{
  "encoder_arch": "convnext",
  "horizontal_flip": true,
  "tokenizer": "word",
  "encoder_mlp_ratio": 4,
  "encoder_patch_size": [4, 4],
  "decoder_width": 128,
  "decoder_activation": "gelu",
  "decoder_fused_qkv": false,
  "decoder_cross_attention_every": 1,
  "max_precond_dim": 1024,
  "max_grad_norm": 1.0,
  "ema_decay": 0.99,
  "decay_fraction": 0.4,
  "warmup_steps": 270
}
Rows from block 5 of the image encoder, named by matrix and row number. Rows with one number belong to one neuron. Each number is 50 + 12 x the weight over its row's rms, rounded and kept within 0 to 99. All counts start at 0. After the name is the row's rms in percent of the matrix's.
# fc1: MLP up (encoder.blocks.5.mlp.fc1.weight, 768x192), inputs 0-191
# fc2: MLP down (encoder.blocks.5.mlp.fc2.weight, 192x768, transposed), outputs 0-191
fc1.150 096:33 35 37 74 46 49 73 49 48 52 59 29 43 52 58 25 30 60 64 39 37 41 65 64 60 57 56 45 52 43 55 44 66 43 52 32 66 54 49 55 34 28 26 56 58 42 54 69 64 62 60 48 44 79 37 51 26 36 62 55 38 54 41 56 51 49 50 46 37 40 50 37 35 54 46 58 49 55 69 44 62 57 45 55 39 37 28 63 46 47 35 31 39 59 39 55 52 69 77 47 50 47 29 65 67 65 64 68 43 62 36 51 55 42 50 43 63 41 51 55 85 55 47 40 52 67 51 47 44 55 38 42 46 55 40 42 42 58 52 59 43 47 41 44 60 55 48 63 61 40 68 40 41 40 36 40 56 61 66 46 57 48 60 66 67 40 46 43 43 22 50 47 23 39 50 66 67 68 23 45 53 78 53 49 52 65 34 53 59 59 48 69
fc2.150 098:41 28 67 67 50 51 54 45 43 39 39 52 60 45 52 41 51 57 56 48 58 53 45 58 62 82 65 80 67 52 54 51 55 63 64 43 54 41 49 41 56 35 63 28 48 42 50 51 74 26 55 31 48 55 47 57 61 58 53 38 56 53 60 53 54 78 55 45 64 35 70 43 52 48 89 50 45 59 57 48 41 35 65 35 61 52 42 48 28 56 46 49 69 40 57 34 42 61 53 57 59 51 63 41 37 57 64 45 34 48 53 33 67 42 49 37 61 57 56 35 30 45 47 61 42 63 56 67 66 37 42 34 51 55 58 71 52 64 49 61 55 64 58 24 66 61 61 69 63 49 48 51 55 56 50 51 62 28 35 50 36 43 61 41 40 29 58 51 88 51 40 59 40 42 44 62 48 60 43 43 56 13 44 42 55 60 46 50 54 61 24 56
fc1.151 095:48 43 39 49 56 80 28 48 42 50 55 31 46 46 59 63 50 43 52 59 61 45 79 51 54 18 34 36 42 37 50 57 56 67 62 53 52 52 57 50 47 49 64 53 64 49 49 53 38 63 37 38 61 58 49 53 34 50 39 47 53 36 73 50 39 48 30 55 66 31 37 61 43 41 43 56 61 51 48 34 30 61 77 48 52 51 58 55 38 51 41 36 76 58 58 56 54 66 21 62 31 37 58 62 41 34 64 45 51 31 36 54 64 30 38 48 34 46 63 44 46 51 31 51 22 43 72 55 53 35 64 68 43 63 53 52 46 49 58 24 39 59 67 46 62 73 52 53 52 49 62 49 64 39 53 47 31 48 61 49 43 50 69 46 63 64 61 42 44 38 60 42 53 33 47 30 67 23 52 31 45 34 49 67 36 40 59 39 62 48 40 37
fc2.151 099:26 55 48 42 57 53 61 51 47 39 49 45 47 33 66 30 67 35 51 42 34 52 52 43 54 49 51 68 59 38 55 14 56 41 51 35 45 60 44 53 62 54 70 45 54 28 48 55 48 46 60 56 38 38 36 60 52 51 46 32 40 51 54 45 35 34 41 39 53 70 22 51 80 47 38 50 40 42 40 53 23 66 54 47 37 29 61 22 49 71 67 57 53 41 68 59 54 32 44 56 55 43 51 67 68 53 37 63 27 39 43 56 39 64 41 30 46 31 47 48 58 75 55 22 32 71 51 69 45 45 37 47 55 67 52 50 77 66 62 55 58 48 49 51 50 42 64 53 50 64 65 45 50 43 33 53 74 38 48 62 51 61 48 65 41 53 54 52 44 25 60 55 69 64 47 60 44 37 59 57 37 54 49 48 46 50 64 64 51 56 46 70
fc1.152 126:60 59 27 55 55 34 35 48 32 41 63 42 72 54 74 33 31 27 72 59 27 46 58 36 41 58 39 49 51 72 64 52 56 49 59 51 55 45 54 41 61 70 29 43 64 75 48 60 50 37 30 31 55 66 62 44 37 68 48 60 41 48 58 74 55 53 41 31 27 51 41 46 49 47 61 42 64 54 53 39 62 46 60 44 43 50 52 74 41 78 65 47 60 74 55 42 67 45 32 50 50 50 45 75 50 56 47 57 49 27 50 50 40 37 37 44 52 46 48 60 55 66 49 71 54 66 44 55 52 63 44 32 39 42 58 24 51 71 45 54 39 57 54 50 47 38 44 46 49 43 50 37 52 57 35 59 57 59 44 54 53 46 62 36 19 59 50 46 49 75 53 52 58 58 77 57 42 55 50 80 47 66 56 43 61 59 42 52 51 26 57 49
fc2.152 100:56 58 68 71 46 58 55 37 54 49 49 51 65 58 39 52 44 52 37 62 46 62 49 70 68 51 50 33 68 32 42 28 58 36 35 32 45 33 50 33 46 49 47 43 50 46 45 63 57 65 53 55 30 72 53 52 63 60 23 43 57 37 48 37 45 59 45 36 41 41 69 70 74 66 45 25 36 43 74 47 74 67 44 65 34 55 58 55 59 48 47 62 63 57 46 38 72 60 52 42 63 52 61 31 61 55 62 47 32 24 51 74 68 58 45 53 53 49 81 59 63 49 63 60 50 65 60 44 56 45 66 50 58 37 61 32 39 65 64 22 46 65 40 39 37 44 50 44 42 56 46 67 42 74 43 46 33 51 41 40 57 45 72 57 50 51 41 57 46 61 55 46 46 64 56 57 56 42 28 61 55 40 47 48 55 61 54 46 41 67 73 35
fc1.153 095:54 35 53 50 45 56 63 50 46 44 43 54 64 22 47 33 41 40 54 62 59 67 62 53 30 51 64 48 57 58 68 81 54 61 23 30 62 44 48 68 46 56 48 55 50 53 14 42 39 60 29 45 42 42 58 57 58 37 36 41 42 36 69 49 52 36 63 47 68 54 72 61 58 36 45 47 40 72 73 43 28 43 49 54 32 71 63 32 38 63 62 46 50 41 25 48 44 39 49 47 60 62 78 39 20 72 60 63 47 31 54 44 54 52 49 44 61 61 50 66 48 73 52 53 48 52 43 43 29 52 44 45 43 48 55 48 25 58 65 49 50 79 37 47 53 51 54 35 33 58 61 57 45 56 64 47 47 65 36 58 56 30 62 57 76 58 42 58 64 46 48 57 64 52 48 40 48 69 55 50 40 34 55 48 50 48 39 62 42 46 45 53
fc2.153 099:39 44 58 59 49 57 68 48 42 52 36 45 58 51 44 59 66 54 36 49 52 37 45 68 41 46 43 30 40 37 64 49 39 45 40 54 61 40 31 57 61 46 47 41 51 56 56 48 43 59 56 35 54 65 53 51 50 42 43 45 42 51 48 37 38 76 57 48 53 62 55 53 74 39 73 45 20 41 43 40 43 60 53 26 54 12 61 47 41 48 52 43 33 57 48 50 52 57 61 51 51 38 47 16 40 46 50 21 51 69 68 61 55 50 64 44 73 45 49 35 55 33 48 45 58 48 38 42 43 57 75 32 56 39 31 54 63 57 52 41 46 52 68 37 48 54 71 17 49 56 50 36 32 50 42 50 44 84 49 44 65 49 53 59 30 45 48 58 54 54 48 26 63 50 36 34 54 56 28 58 51 15 61 52 56 21 47 39 48 56 58 35
fc1.154 088:49 59 64 40 49 45 31 55 63 44 41 32 64 23 52 35 48 54 41 58 58 55 61 65 52 61 53 65 54 49 63 47 40 26 38 42 57 49 33 28 50 60 48 47 54 51 43 38 26 38 66 30 49 64 48 42 31 36 65 56 23 46 50 43 49 54 51 52 58 51 37 66 57 55 47 42 24 64 59 70 63 60 68 53 41 68 49 48 45 60 35 81 57 36 35 44 33 49 61 50 35 41 72 55 49 51 53 63 50 39 45 56 50 36 63 59 49 81 53 50 58 37 50 62 35 52 28 30 36 20 43 58 28 39 53 51 43 42 63 57 70 39 68 20 40 42 26 47 73 61 52 71 47 47 38 53 44 52 64 54 53 52 55 59 70 66 44 35 53 61 53 55 58 44 53 61 47 51 51 59 61 52 47 59 37 65 40 38 40 72 42 48
fc2.154 096:62 53 51 46 54 34 71 54 51 44 45 59 56 59 44 42 62 56 60 50 62 33 51 37 38 45 53 39 52 71 68 62 38 29 46 71 43 47 52 65 35 31 67 36 40 26 78 44 46 41 53 52 49 51 41 36 60 52 68 54 65 62 30 47 40 30 56 54 48 65 40 37 52 30 46 40 60 43 43 73 42 30 55 54 51 75 45 69 39 51 54 49 59 45 53 76 55 40 48 63 31 71 30 44 43 69 55 45 35 39 50 55 43 33 63 70 40 61 56 52 39 56 49 52 72 76 45 40 61 41 52 44 51 69 67 52 58 54 46 56 54 50 38 52 41 61 50 64 59 47 79 49 42 65 57 55 63 66 66 50 44 51 43 57 56 75 40 54 67 50 72 60 21 40 34 52 18 55 32 57 55 61 54 65 56 59 53 52 54 29 58 37
fc1.155 076:36 47 53 32 60 43 46 30 47 38 45 89 43 44 51 50 53 53 47 66 78 54 66 49 77 39 30 59 38 54 71 45 50 52 49 52 35 50 37 35 40 65 43 30 54 38 41 64 51 45 36 58 49 40 40 70 51 39 42 32 58 51 63 33 37 47 54 50 44 66 53 46 47 51 66 42 47 47 52 60 41 46 46 69 40 46 44 41 47 53 58 37 55 44 45 54 42 37 51 47 48 39 51 48 55 44 51 60 55 49 73 27 40 57 42 33 29 30 53 70 26 41 49 29 55 44 48 45 39 57 54 58 42 29 29 48 66 53 40 52 30 68 51 46 53 47 52 47 52 43 77 60 40 55 52 61 35 21 63 72 41 43 76 66 67 44 65 52 48 38 44 33 51 31 40 42 41 78 66 45 39 63 65 37 51 62 71 31 70 38 44 41
fc2.155 084:36 45 53 27 53 56 46 40 54 50 61 30 47 49 41 29 43 41 46 37 57 71 48 39 60 65 35 57 48 42 42 08 58 52 41 30 51 38 56 56 42 32 42 64 65 51 46 32 71 49 40 36 67 28 47 67 49 40 56 37 37 50 41 46 42 45 69 62 33 51 48 28 64 56 36 44 54 52 61 61 31 66 57 49 41 67 18 47 43 41 64 43 35 50 48 20 26 56 58 64 70 52 58 48 45 34 58 44 52 64 49 60 56 48 36 38 49 37 34 55 54 53 33 39 37 64 46 35 36 54 89 60 61 42 51 70 47 50 39 55 56 29 44 47 54 60 54 45 47 57 45 35 55 28 60 61 43 28 74 46 53 61 47 61 68 52 51 48 55 42 59 59 40 53 50 45 52 60 56 58 62 54 40 77 53 50 46 32 54 54 53 66
fc1.156 099:56 52 45 41 38 47 57 49 67 52 53 52 30 70 43 45 61 43 46 63 40 58 61 55 49 58 30 34 45 62 48 61 58 63 66 75 71 46 41 40 40 45 38 49 42 56 39 25 43 66 47 77 66 38 51 33 40 33 55 73 58 32 34 65 39 73 40 44 59 44 72 70 45 51 32 51 36 37 53 42 61 57 50 46 32 49 60 51 34 50 66 49 35 63 62 49 54 42 66 35 61 57 52 24 44 48 56 61 67 29 64 30 43 51 40 60 59 45 44 71 52 33 36 38 48 58 37 40 36 41 56 53 50 43 21 50 36 58 54 84 45 64 59 49 52 42 35 51 35 36 48 43 38 47 61 60 35 49 59 50 34 47 43 52 44 64 29 69 43 63 57 57 50 41 70 49 81 47 48 55 46 42 68 56 73 50 32 56 43 45 48 55
fc2.156 096:64 48 54 45 48 60 53 73 68 51 43 50 62 46 42 47 53 53 26 58 47 38 36 56 36 49 50 55 43 33 41 60 50 49 48 40 40 49 36 62 36 54 42 61 36 61 69 51 39 65 35 51 41 49 36 41 45 46 73 65 32 31 57 58 56 63 61 52 47 32 66 62 67 45 48 48 26 45 32 38 48 38 65 54 35 32 42 42 28 69 44 54 47 46 47 55 65 40 36 52 59 42 62 72 57 66 24 21 42 34 44 63 45 80 63 44 19 52 52 62 58 53 55 58 64 53 47 49 40 53 42 59 37 58 43 41 70 73 64 73 38 41 38 63 50 41 34 53 65 70 45 65 51 50 37 64 55 49 60 58 72 65 60 73 48 52 41 52 60 64 75 46 59 54 66 50 61 58 55 29 46 71 69 56 50 42 41 45 45 57 42 73
fc1.157 095:62 45 62 42 50 63 53 64 71 35 67 59 48 45 50 61 46 66 53 41 29 74 76 46 49 53 41 33 42 32 32 57 50 63 54 62 65 69 44 41 31 38 61 59 62 44 37 38 53 52 64 50 65 65 42 56 57 55 42 67 44 34 53 44 74 54 31 48 45 69 46 36 41 45 50 51 54 48 26 35 57 42 35 42 48 53 51 41 48 43 48 25 62 28 56 43 31 56 57 45 64 57 44 44 26 47 60 57 46 46 59 42 37 52 34 38 45 43 74 61 65 54 66 34 52 54 82 50 59 39 62 67 47 44 51 64 58 50 31 36 54 46 62 37 49 57 50 40 52 63 42 62 70 65 54 21 40 48 35 63 76 29 52 49 41 51 41 60 42 63 37 61 51 51 46 44 58 40 54 43 70 67 51 47 56 77 26 43 73 49 66 36
fc2.157 090:42 52 65 45 51 73 55 55 54 56 55 43 57 49 64 58 43 42 54 45 34 58 55 34 49 53 62 69 37 39 43 43 45 45 54 53 53 61 43 42 63 39 35 46 59 51 65 48 65 45 48 49 35 52 43 56 44 56 30 36 63 39 38 32 23 51 69 52 34 44 76 36 62 38 46 59 70 43 32 46 53 37 45 19 50 45 44 68 43 44 80 52 68 33 51 51 63 77 50 49 43 25 36 61 50 41 67 31 72 32 38 46 55 61 49 43 50 54 67 43 49 34 64 46 39 24 49 67 45 55 73 37 48 28 59 38 43 30 45 59 65 54 42 61 62 26 62 51 47 57 61 46 48 54 51 43 58 66 57 49 47 65 48 58 28 54 28 52 69 30 58 36 47 41 58 55 61 26 45 39 38 46 72 64 54 60 38 64 74 47 54 64
fc1.158 105:33 57 26 46 65 65 69 38 50 43 52 46 58 32 34 61 33 44 53 20 50 33 60 52 41 34 41 39 67 42 59 69 52 73 54 73 54 44 90 52 35 52 40 22 49 69 31 52 55 49 70 51 48 42 33 37 72 21 48 54 39 76 63 37 32 69 61 48 52 48 61 66 66 30 45 51 49 57 51 57 42 47 38 57 55 56 48 31 46 45 57 62 53 51 52 38 58 43 48 53 52 49 38 41 56 63 66 51 58 46 67 46 57 45 55 44 55 56 62 37 43 44 51 61 34 63 58 56 43 41 63 37 47 37 31 38 58 20 43 47 59 43 58 63 39 44 60 40 53 48 42 77 59 59 56 46 50 51 58 72 52 63 57 51 65 64 43 48 41 47 50 72 32 48 52 52 36 58 60 47 38 56 57 67 65 49 31 72 59 59 62 62
fc2.158 108:47 67 47 41 37 51 67 43 58 67 32 61 26 47 63 58 67 48 34 39 60 46 63 33 53 52 38 41 51 33 63 69 43 41 61 63 50 14 59 36 62 43 45 41 59 38 64 46 40 50 48 41 61 51 37 49 56 41 26 47 60 52 38 70 39 59 39 63 48 49 77 47 55 49 44 43 38 45 59 54 59 62 57 51 74 60 31 71 21 55 38 41 56 43 58 43 39 52 76 60 47 50 51 41 50 42 30 67 39 38 54 59 59 80 53 33 64 66 41 55 47 48 29 49 26 57 32 39 63 43 48 64 49 49 50 42 51 31 48 45 50 86 46 56 39 46 32 50 51 47 51 53 60 42 29 45 49 46 71 34 45 47 45 48 45 29 59 52 56 51 60 49 39 44 19 61 68 43 47 56 55 55 49 42 82 35 43 56 47 40 46 61
fc1.159 125:47 47 68 41 40 40 40 61 58 24 34 74 45 18 54 44 52 65 34 29 50 49 49 51 46 53 51 53 38 75 38 52 76 48 68 61 67 56 57 51 64 52 46 74 56 62 56 52 52 38 37 61 43 40 43 25 60 61 68 52 46 44 44 62 45 63 56 53 49 64 57 47 51 45 39 41 34 33 50 57 60 50 73 58 73 50 60 56 66 67 66 39 65 46 35 34 19 49 65 67 23 54 65 51 58 51 58 45 46 31 46 17 61 48 66 36 40 58 36 51 58 47 44 72 23 42 63 45 58 39 46 32 65 52 53 56 64 63 54 42 55 51 51 59 65 53 51 33 44 62 28 41 47 61 62 43 50 61 32 74 43 45 54 47 40 54 49 53 66 48 47 47 55 32 48 32 64 64 59 32 60 35 44 45 54 52 50 32 47 43 55 52
fc2.159 115:47 55 33 32 49 63 38 37 48 55 58 34 62 41 57 67 60 47 23 50 56 65 54 38 55 30 39 34 40 58 60 51 49 33 32 40 48 53 53 60 52 53 66 40 52 38 27 68 50 75 46 57 54 39 43 35 48 35 45 54 30 58 44 59 41 74 36 59 73 50 55 46 56 70 58 58 52 36 49 51 53 51 42 57 50 63 46 70 50 36 57 48 62 46 75 60 37 63 68 66 51 45 35 64 68 34 38 41 29 47 37 44 38 33 57 42 31 56 31 51 68 43 47 84 51 42 45 44 49 65 49 46 54 50 70 54 37 59 48 29 51 54 58 43 58 63 71 72 68 47 71 44 38 35 52 36 27 54 50 63 46 53 41 58 55 53 50 55 59 47 49 09 28 49 34 48 46 42 33 43 50 43 44 47 48 40 75 43 49 73 55 50
fc1.160 079:49 64 59 52 41 47 51 54 49 58 47 44 49 54 61 34 39 32 47 59 34 74 63 45 42 30 65 36 59 29 52 66 73 62 40 49 38 62 42 57 33 65 65 52 57 49 45 35 48 46 76 51 57 70 44 51 79 38 44 62 44 41 57 45 46 63 47 67 40 74 59 62 32 49 32 54 74 63 36 56 32 54 38 31 37 56 50 42 44 39 43 44 42 32 57 39 57 45 41 64 70 59 61 35 43 41 56 44 62 65 47 48 44 44 51 34 56 64 61 49 35 37 51 42 60 23 33 59 51 52 72 48 53 46 40 47 34 51 56 26 50 61 57 82 68 67 27 55 40 57 55 62 46 40 41 65 39 55 47 62 60 53 64 63 38 59 51 42 59 49 20 59 55 65 49 29 23 34 48 63 48 56 37 43 46 44 36 39 45 57 66 40
fc2.160 093:66 44 53 47 78 29 55 65 33 36 48 34 34 62 40 39 31 46 51 65 53 56 49 54 61 27 55 40 36 54 40 59 42 47 50 78 51 55 38 54 55 28 65 50 26 55 33 31 56 51 49 62 69 35 49 55 43 65 68 45 41 53 40 73 39 46 72 57 59 75 50 51 48 35 35 39 48 56 44 52 42 57 36 69 70 58 55 43 61 31 47 44 67 53 40 53 49 50 46 47 25 44 48 57 59 63 35 24 72 40 39 54 40 49 46 43 59 61 41 30 58 38 32 54 48 54 60 38 67 63 61 45 53 49 33 40 60 46 55 42 60 65 57 54 62 57 40 30 47 54 67 52 58 34 52 30 61 54 69 43 46 43 49 37 54 62 45 60 43 36 62 27 67 64 28 48 60 50 53 23 39 51 65 43 39 37 49 34 31 54 30 64
fc1.161 103:56 28 59 62 34 62 24 41 38 36 34 43 57 57 45 43 53 72 64 53 47 58 43 52 57 37 59 64 61 51 52 72 59 23 55 55 54 67 44 67 41 54 35 18 54 61 25 67 59 61 72 42 47 44 61 43 56 67 38 64 28 72 49 62 53 54 36 45 44 37 66 52 42 53 58 56 68 48 51 44 42 59 53 38 60 57 64 41 36 66 41 64 43 57 38 46 46 33 55 43 25 49 67 48 26 42 38 55 32 40 58 54 59 50 62 27 63 51 61 31 51 45 61 64 52 33 37 87 42 44 51 57 40 46 56 39 42 57 60 48 55 63 51 53 44 48 54 43 62 69 45 57 52 58 63 32 57 46 58 42 51 47 51 66 61 51 58 34 45 45 51 50 23 39 73 37 63 54 42 69 50 76 38 73 58 54 39 49 54 44 30 59
fc2.161 103:50 64 42 42 55 51 69 46 58 29 54 34 49 52 52 37 63 57 53 67 31 34 43 51 41 39 46 49 53 65 60 54 64 34 42 65 48 52 65 61 70 54 62 37 49 20 69 58 64 40 39 54 74 59 51 47 33 69 63 33 45 35 47 46 52 46 63 59 65 52 50 45 49 62 56 57 49 61 40 60 63 39 43 54 41 40 64 39 57 52 41 36 55 52 56 50 45 51 34 22 42 52 44 63 56 43 45 60 59 38 55 37 65 57 19 38 40 59 37 62 46 50 55 54 36 43 35 44 52 39 59 66 56 42 30 52 30 34 31 64 32 38 37 56 39 63 58 47 57 62 53 56 38 90 42 56 66 46 23 55 74 39 68 56 34 47 45 63 68 45 67 41 61 53 33 43 45 75 30 45 48 43 24 57 46 44 36 35 39 45 41 36
fc1.162 093:54 38 42 47 40 42 30 48 41 79 60 44 62 50 50 67 45 67 37 43 70 49 38 36 59 43 42 53 36 49 50 57 58 55 44 72 60 51 38 53 26 65 51 45 42 54 28 66 55 35 49 56 27 46 65 52 38 61 60 45 55 55 47 47 36 47 45 52 61 43 62 52 58 48 58 72 53 44 26 46 49 59 40 61 60 55 57 64 36 68 62 49 70 32 54 46 40 72 53 58 53 33 69 45 39 40 55 53 74 43 47 37 61 44 67 55 53 46 65 72 50 61 45 48 38 75 62 59 48 67 34 63 52 80 41 42 48 60 67 43 45 55 48 50 47 68 46 37 50 65 49 59 80 53 44 53 70 64 65 59 55 59 66 57 15 43 44 41 65 20 59 68 36 44 56 65 56 30 67 49 67 39 76 53 46 44 37 49 43 52 48 60
fc2.162 097:55 45 36 41 65 62 41 70 49 39 75 55 51 49 70 54 61 22 67 44 61 64 48 44 51 52 61 74 68 67 50 34 63 50 53 51 54 53 53 49 53 31 54 38 59 38 59 44 50 30 62 60 57 55 38 53 51 47 49 70 37 81 46 48 39 47 49 57 61 35 79 49 53 56 57 36 66 56 42 42 23 42 46 42 61 47 66 70 51 63 30 30 57 84 46 59 50 40 37 53 38 70 32 59 62 56 25 39 41 56 41 33 40 54 60 67 54 40 28 57 45 55 42 54 39 46 38 34 40 52 39 44 46 57 52 64 27 57 54 46 42 69 26 63 66 48 40 38 29 42 44 44 47 42 77 50 60 51 44 32 57 47 64 67 41 56 54 56 51 70 55 52 31 39 52 47 35 32 49 52 65 38 50 49 29 67 53 41 51 43 44 62
fc1.163 100:59 47 50 35 52 39 36 55 37 41 52 67 32 51 42 60 56 35 42 58 69 32 46 19 59 74 42 44 67 46 41 58 86 69 47 62 25 48 35 44 50 61 55 60 64 50 56 52 59 35 23 33 58 45 38 40 56 66 35 53 64 71 38 34 47 51 44 48 39 63 74 48 48 34 51 44 40 68 52 49 41 50 56 66 56 60 56 42 43 42 46 75 62 50 33 57 48 70 75 49 53 70 62 28 57 44 47 48 50 54 58 60 45 36 56 42 59 56 50 46 41 51 62 54 45 30 43 63 66 61 83 59 43 44 52 48 37 60 44 52 58 63 44 48 46 38 51 56 41 30 56 72 45 40 43 56 51 43 55 54 32 62 68 46 64 39 51 51 71 56 59 52 54 42 61 51 44 79 29 55 54 77 41 67 57 70 38 44 31 47 39 57
fc2.163 101:70 51 42 45 46 68 31 44 52 45 60 50 49 48 55 49 55 34 47 52 44 60 28 61 56 53 51 28 76 59 34 48 38 61 37 35 34 47 40 31 45 39 50 62 57 59 57 46 48 56 41 39 54 41 71 50 49 59 38 38 38 43 54 49 48 22 67 71 55 67 47 59 39 06 52 45 53 42 33 48 45 78 47 53 49 49 59 47 42 32 56 71 45 45 56 31 32 50 23 66 66 23 48 80 51 62 40 33 52 67 34 37 61 53 38 59 46 59 80 41 42 68 49 32 45 39 48 49 67 28 76 62 53 59 61 42 53 49 36 61 36 65 34 46 68 30 44 42 44 51 59 56 35 51 61 40 46 48 66 48 47 54 46 60 40 60 44 59 34 37 40 49 43 60 59 56 61 72 57 48 43 40 41 56 49 49 53 43 63 50 48 66
fc1.164 092:56 63 58 38 30 68 56 57 56 36 46 48 41 61 47 38 28 45 60 40 42 54 57 71 50 51 25 72 39 23 53 42 52 65 66 60 58 51 52 41 32 51 64 57 42 44 44 49 50 34 44 53 43 44 59 75 52 35 63 34 43 49 46 72 65 58 48 23 43 67 44 61 49 57 28 63 44 38 52 49 33 68 58 24 57 57 38 50 61 27 62 32 50 23 41 76 43 44 58 50 43 34 54 70 53 39 46 60 61 44 51 36 49 43 42 35 53 48 53 49 44 40 69 52 69 47 57 43 53 51 43 83 28 52 54 81 61 37 47 49 59 46 55 60 56 44 40 43 65 45 64 60 42 44 46 52 43 53 36 42 44 46 74 54 70 35 47 57 20 44 50 57 43 59 40 41 58 34 55 72 64 49 54 77 50 44 62 53 46 39 61 67
fc2.164 086:50 62 28 51 58 55 66 53 60 37 32 66 52 62 58 36 30 40 48 39 52 43 88 45 49 53 58 60 49 61 51 47 56 49 49 46 54 62 63 42 63 55 37 66 46 38 47 35 65 42 62 48 44 37 28 44 51 52 48 58 63 39 43 54 62 49 58 49 40 52 46 72 59 35 54 48 71 47 60 42 51 86 45 49 51 57 62 44 66 41 66 51 44 58 35 36 57 61 76 54 44 65 64 67 62 60 40 50 61 38 63 29 35 41 59 65 46 72 41 47 74 59 37 41 64 62 41 44 35 42 48 48 63 61 49 55 58 46 33 47 64 39 35 47 58 47 55 39 41 54 31 56 74 55 55 47 68 68 60 61 51 45 53 35 69 65 53 65 52 54 58 16 32 50 58 25 46 40 48 47 48 81 16 54 53 29 46 49 39 47 66 51
fc1.165 103:33 52 61 67 35 62 73 59 51 41 65 54 46 27 37 42 71 50 41 62 67 59 44 54 52 54 54 24 29 47 55 40 54 46 54 33 45 51 62 60 49 53 72 52 43 72 67 58 46 57 36 52 47 57 77 54 46 61 57 72 39 64 53 41 43 57 55 22 49 43 66 58 50 36 73 51 36 58 36 64 42 44 67 33 41 43 53 41 67 31 66 49 53 32 46 51 65 51 63 47 55 40 69 64 61 75 47 37 52 75 55 38 59 65 38 45 58 56 62 69 47 57 57 61 40 45 61 28 59 49 39 52 51 53 64 60 82 39 60 40 41 38 52 51 42 56 39 40 26 51 50 61 50 54 53 52 62 44 38 65 41 41 67 44 54 51 53 77 44 53 68 48 46 56 86 38 53 35 28 47 60 70 38 54 47 35 46 58 56 56 44 36
fc2.165 110:41 57 54 58 40 56 56 71 53 63 40 65 63 43 34 50 38 43 48 74 15 37 62 43 38 40 51 52 37 43 52 59 45 29 63 50 68 62 53 46 39 57 52 57 46 58 55 62 43 49 56 40 70 45 44 47 29 49 35 39 60 72 55 41 40 50 54 20 37 40 41 68 58 32 57 24 43 62 36 47 54 21 41 58 37 60 26 50 37 57 35 59 46 49 51 40 68 54 43 48 40 55 51 55 31 34 49 36 47 65 45 41 36 49 43 32 51 54 24 45 65 57 69 47 74 35 33 31 43 37 70 61 68 58 35 56 35 54 52 68 63 63 47 62 45 65 49 54 60 55 45 58 49 38 34 39 52 77 35 42 52 26 39 56 51 55 51 62 49 38 70 60 54 53 53 72 52 51 64 53 58 74 63 38 47 55 35 31 39 52 51 47
fc1.166 089:43 68 48 56 40 34 23 49 28 51 40 42 36 42 78 44 49 37 54 45 56 41 63 72 52 65 42 46 36 47 69 49 33 42 75 42 60 55 42 33 41 55 73 40 58 63 64 13 42 59 56 50 21 53 57 56 46 45 40 63 35 57 52 71 36 24 50 46 60 44 45 42 61 65 55 45 44 54 37 55 67 51 39 43 61 65 40 50 41 40 56 39 41 59 38 45 54 56 62 49 45 48 39 46 86 51 46 23 70 34 50 54 43 50 41 46 49 80 58 45 64 48 40 67 63 70 45 45 50 45 57 56 52 78 66 50 52 62 66 54 59 38 34 54 38 39 37 43 57 38 52 45 61 36 45 57 55 40 47 60 53 62 34 56 58 44 41 44 66 55 60 71 74 50 48 55 26 51 60 67 57 73 52 46 38 61 56 43 58 52 64 47
fc2.166 101:62 40 57 53 48 45 46 48 45 44 42 56 48 57 36 67 60 61 59 45 40 49 53 75 50 36 39 57 62 56 56 71 64 44 40 53 18 60 47 43 27 68 26 70 46 40 38 53 53 61 41 68 55 42 68 70 22 22 60 72 55 49 47 47 70 56 51 59 49 36 43 60 65 37 58 67 46 49 45 68 31 29 56 49 41 41 32 36 56 59 52 46 66 62 58 75 30 42 40 71 49 81 41 41 43 58 62 47 38 52 80 52 60 40 59 55 57 34 53 61 60 49 48 44 46 53 58 45 34 42 60 48 48 56 43 38 45 45 53 44 55 55 55 48 47 62 65 47 34 43 34 78 37 27 62 44 29 44 55 52 47 38 55 62 53 54 47 38 49 43 66 46 65 36 56 60 50 39 59 32 49 61 44 36 51 18 58 53 65 68 47 25
fc1.167 097:62 58 48 52 40 44 42 52 58 49 58 40 44 40 61 61 52 43 48 57 37 54 45 42 39 42 69 34 61 54 46 56 52 75 71 76 53 51 40 43 51 52 50 37 50 44 58 67 60 52 38 73 55 59 42 39 69 61 60 30 67 39 66 38 61 58 52 46 59 66 36 53 45 47 47 52 44 69 46 44 21 38 51 48 65 64 52 54 57 58 37 35 56 47 56 36 44 74 51 58 64 40 38 64 63 47 65 72 63 47 65 62 44 46 62 52 32 53 09 41 72 47 33 54 32 59 48 41 55 45 30 52 39 64 61 40 56 62 47 85 46 73 45 28 56 31 43 55 69 59 60 34 52 58 58 61 57 46 40 53 45 41 52 42 32 57 47 52 57 85 43 49 43 54 62 49 62 39 63 47 27 44 29 61 57 60 47 47 59 53 46 82
fc2.167 090:47 37 41 71 49 52 49 36 42 58 72 70 64 48 49 34 55 77 60 36 31 64 39 47 52 60 58 43 33 57 78 51 60 49 42 42 31 52 64 49 58 50 45 61 43 56 58 63 23 64 54 52 48 51 47 49 68 44 36 51 58 27 59 52 46 33 54 49 40 58 52 29 44 57 37 53 54 50 47 80 36 24 74 55 67 58 65 40 50 69 47 58 71 63 48 49 26 59 61 62 60 46 52 50 35 48 44 65 37 48 43 40 58 55 43 65 47 79 43 59 54 61 49 52 42 29 51 35 36 36 52 59 61 16 45 63 47 33 51 62 39 55 65 43 60 37 56 32 49 47 57 46 39 40 65 36 55 23 65 42 53 62 49 51 53 49 21 48 66 43 41 56 54 45 45 57 60 55 53 80 56 43 45 59 33 52 76 66 46 52 41 52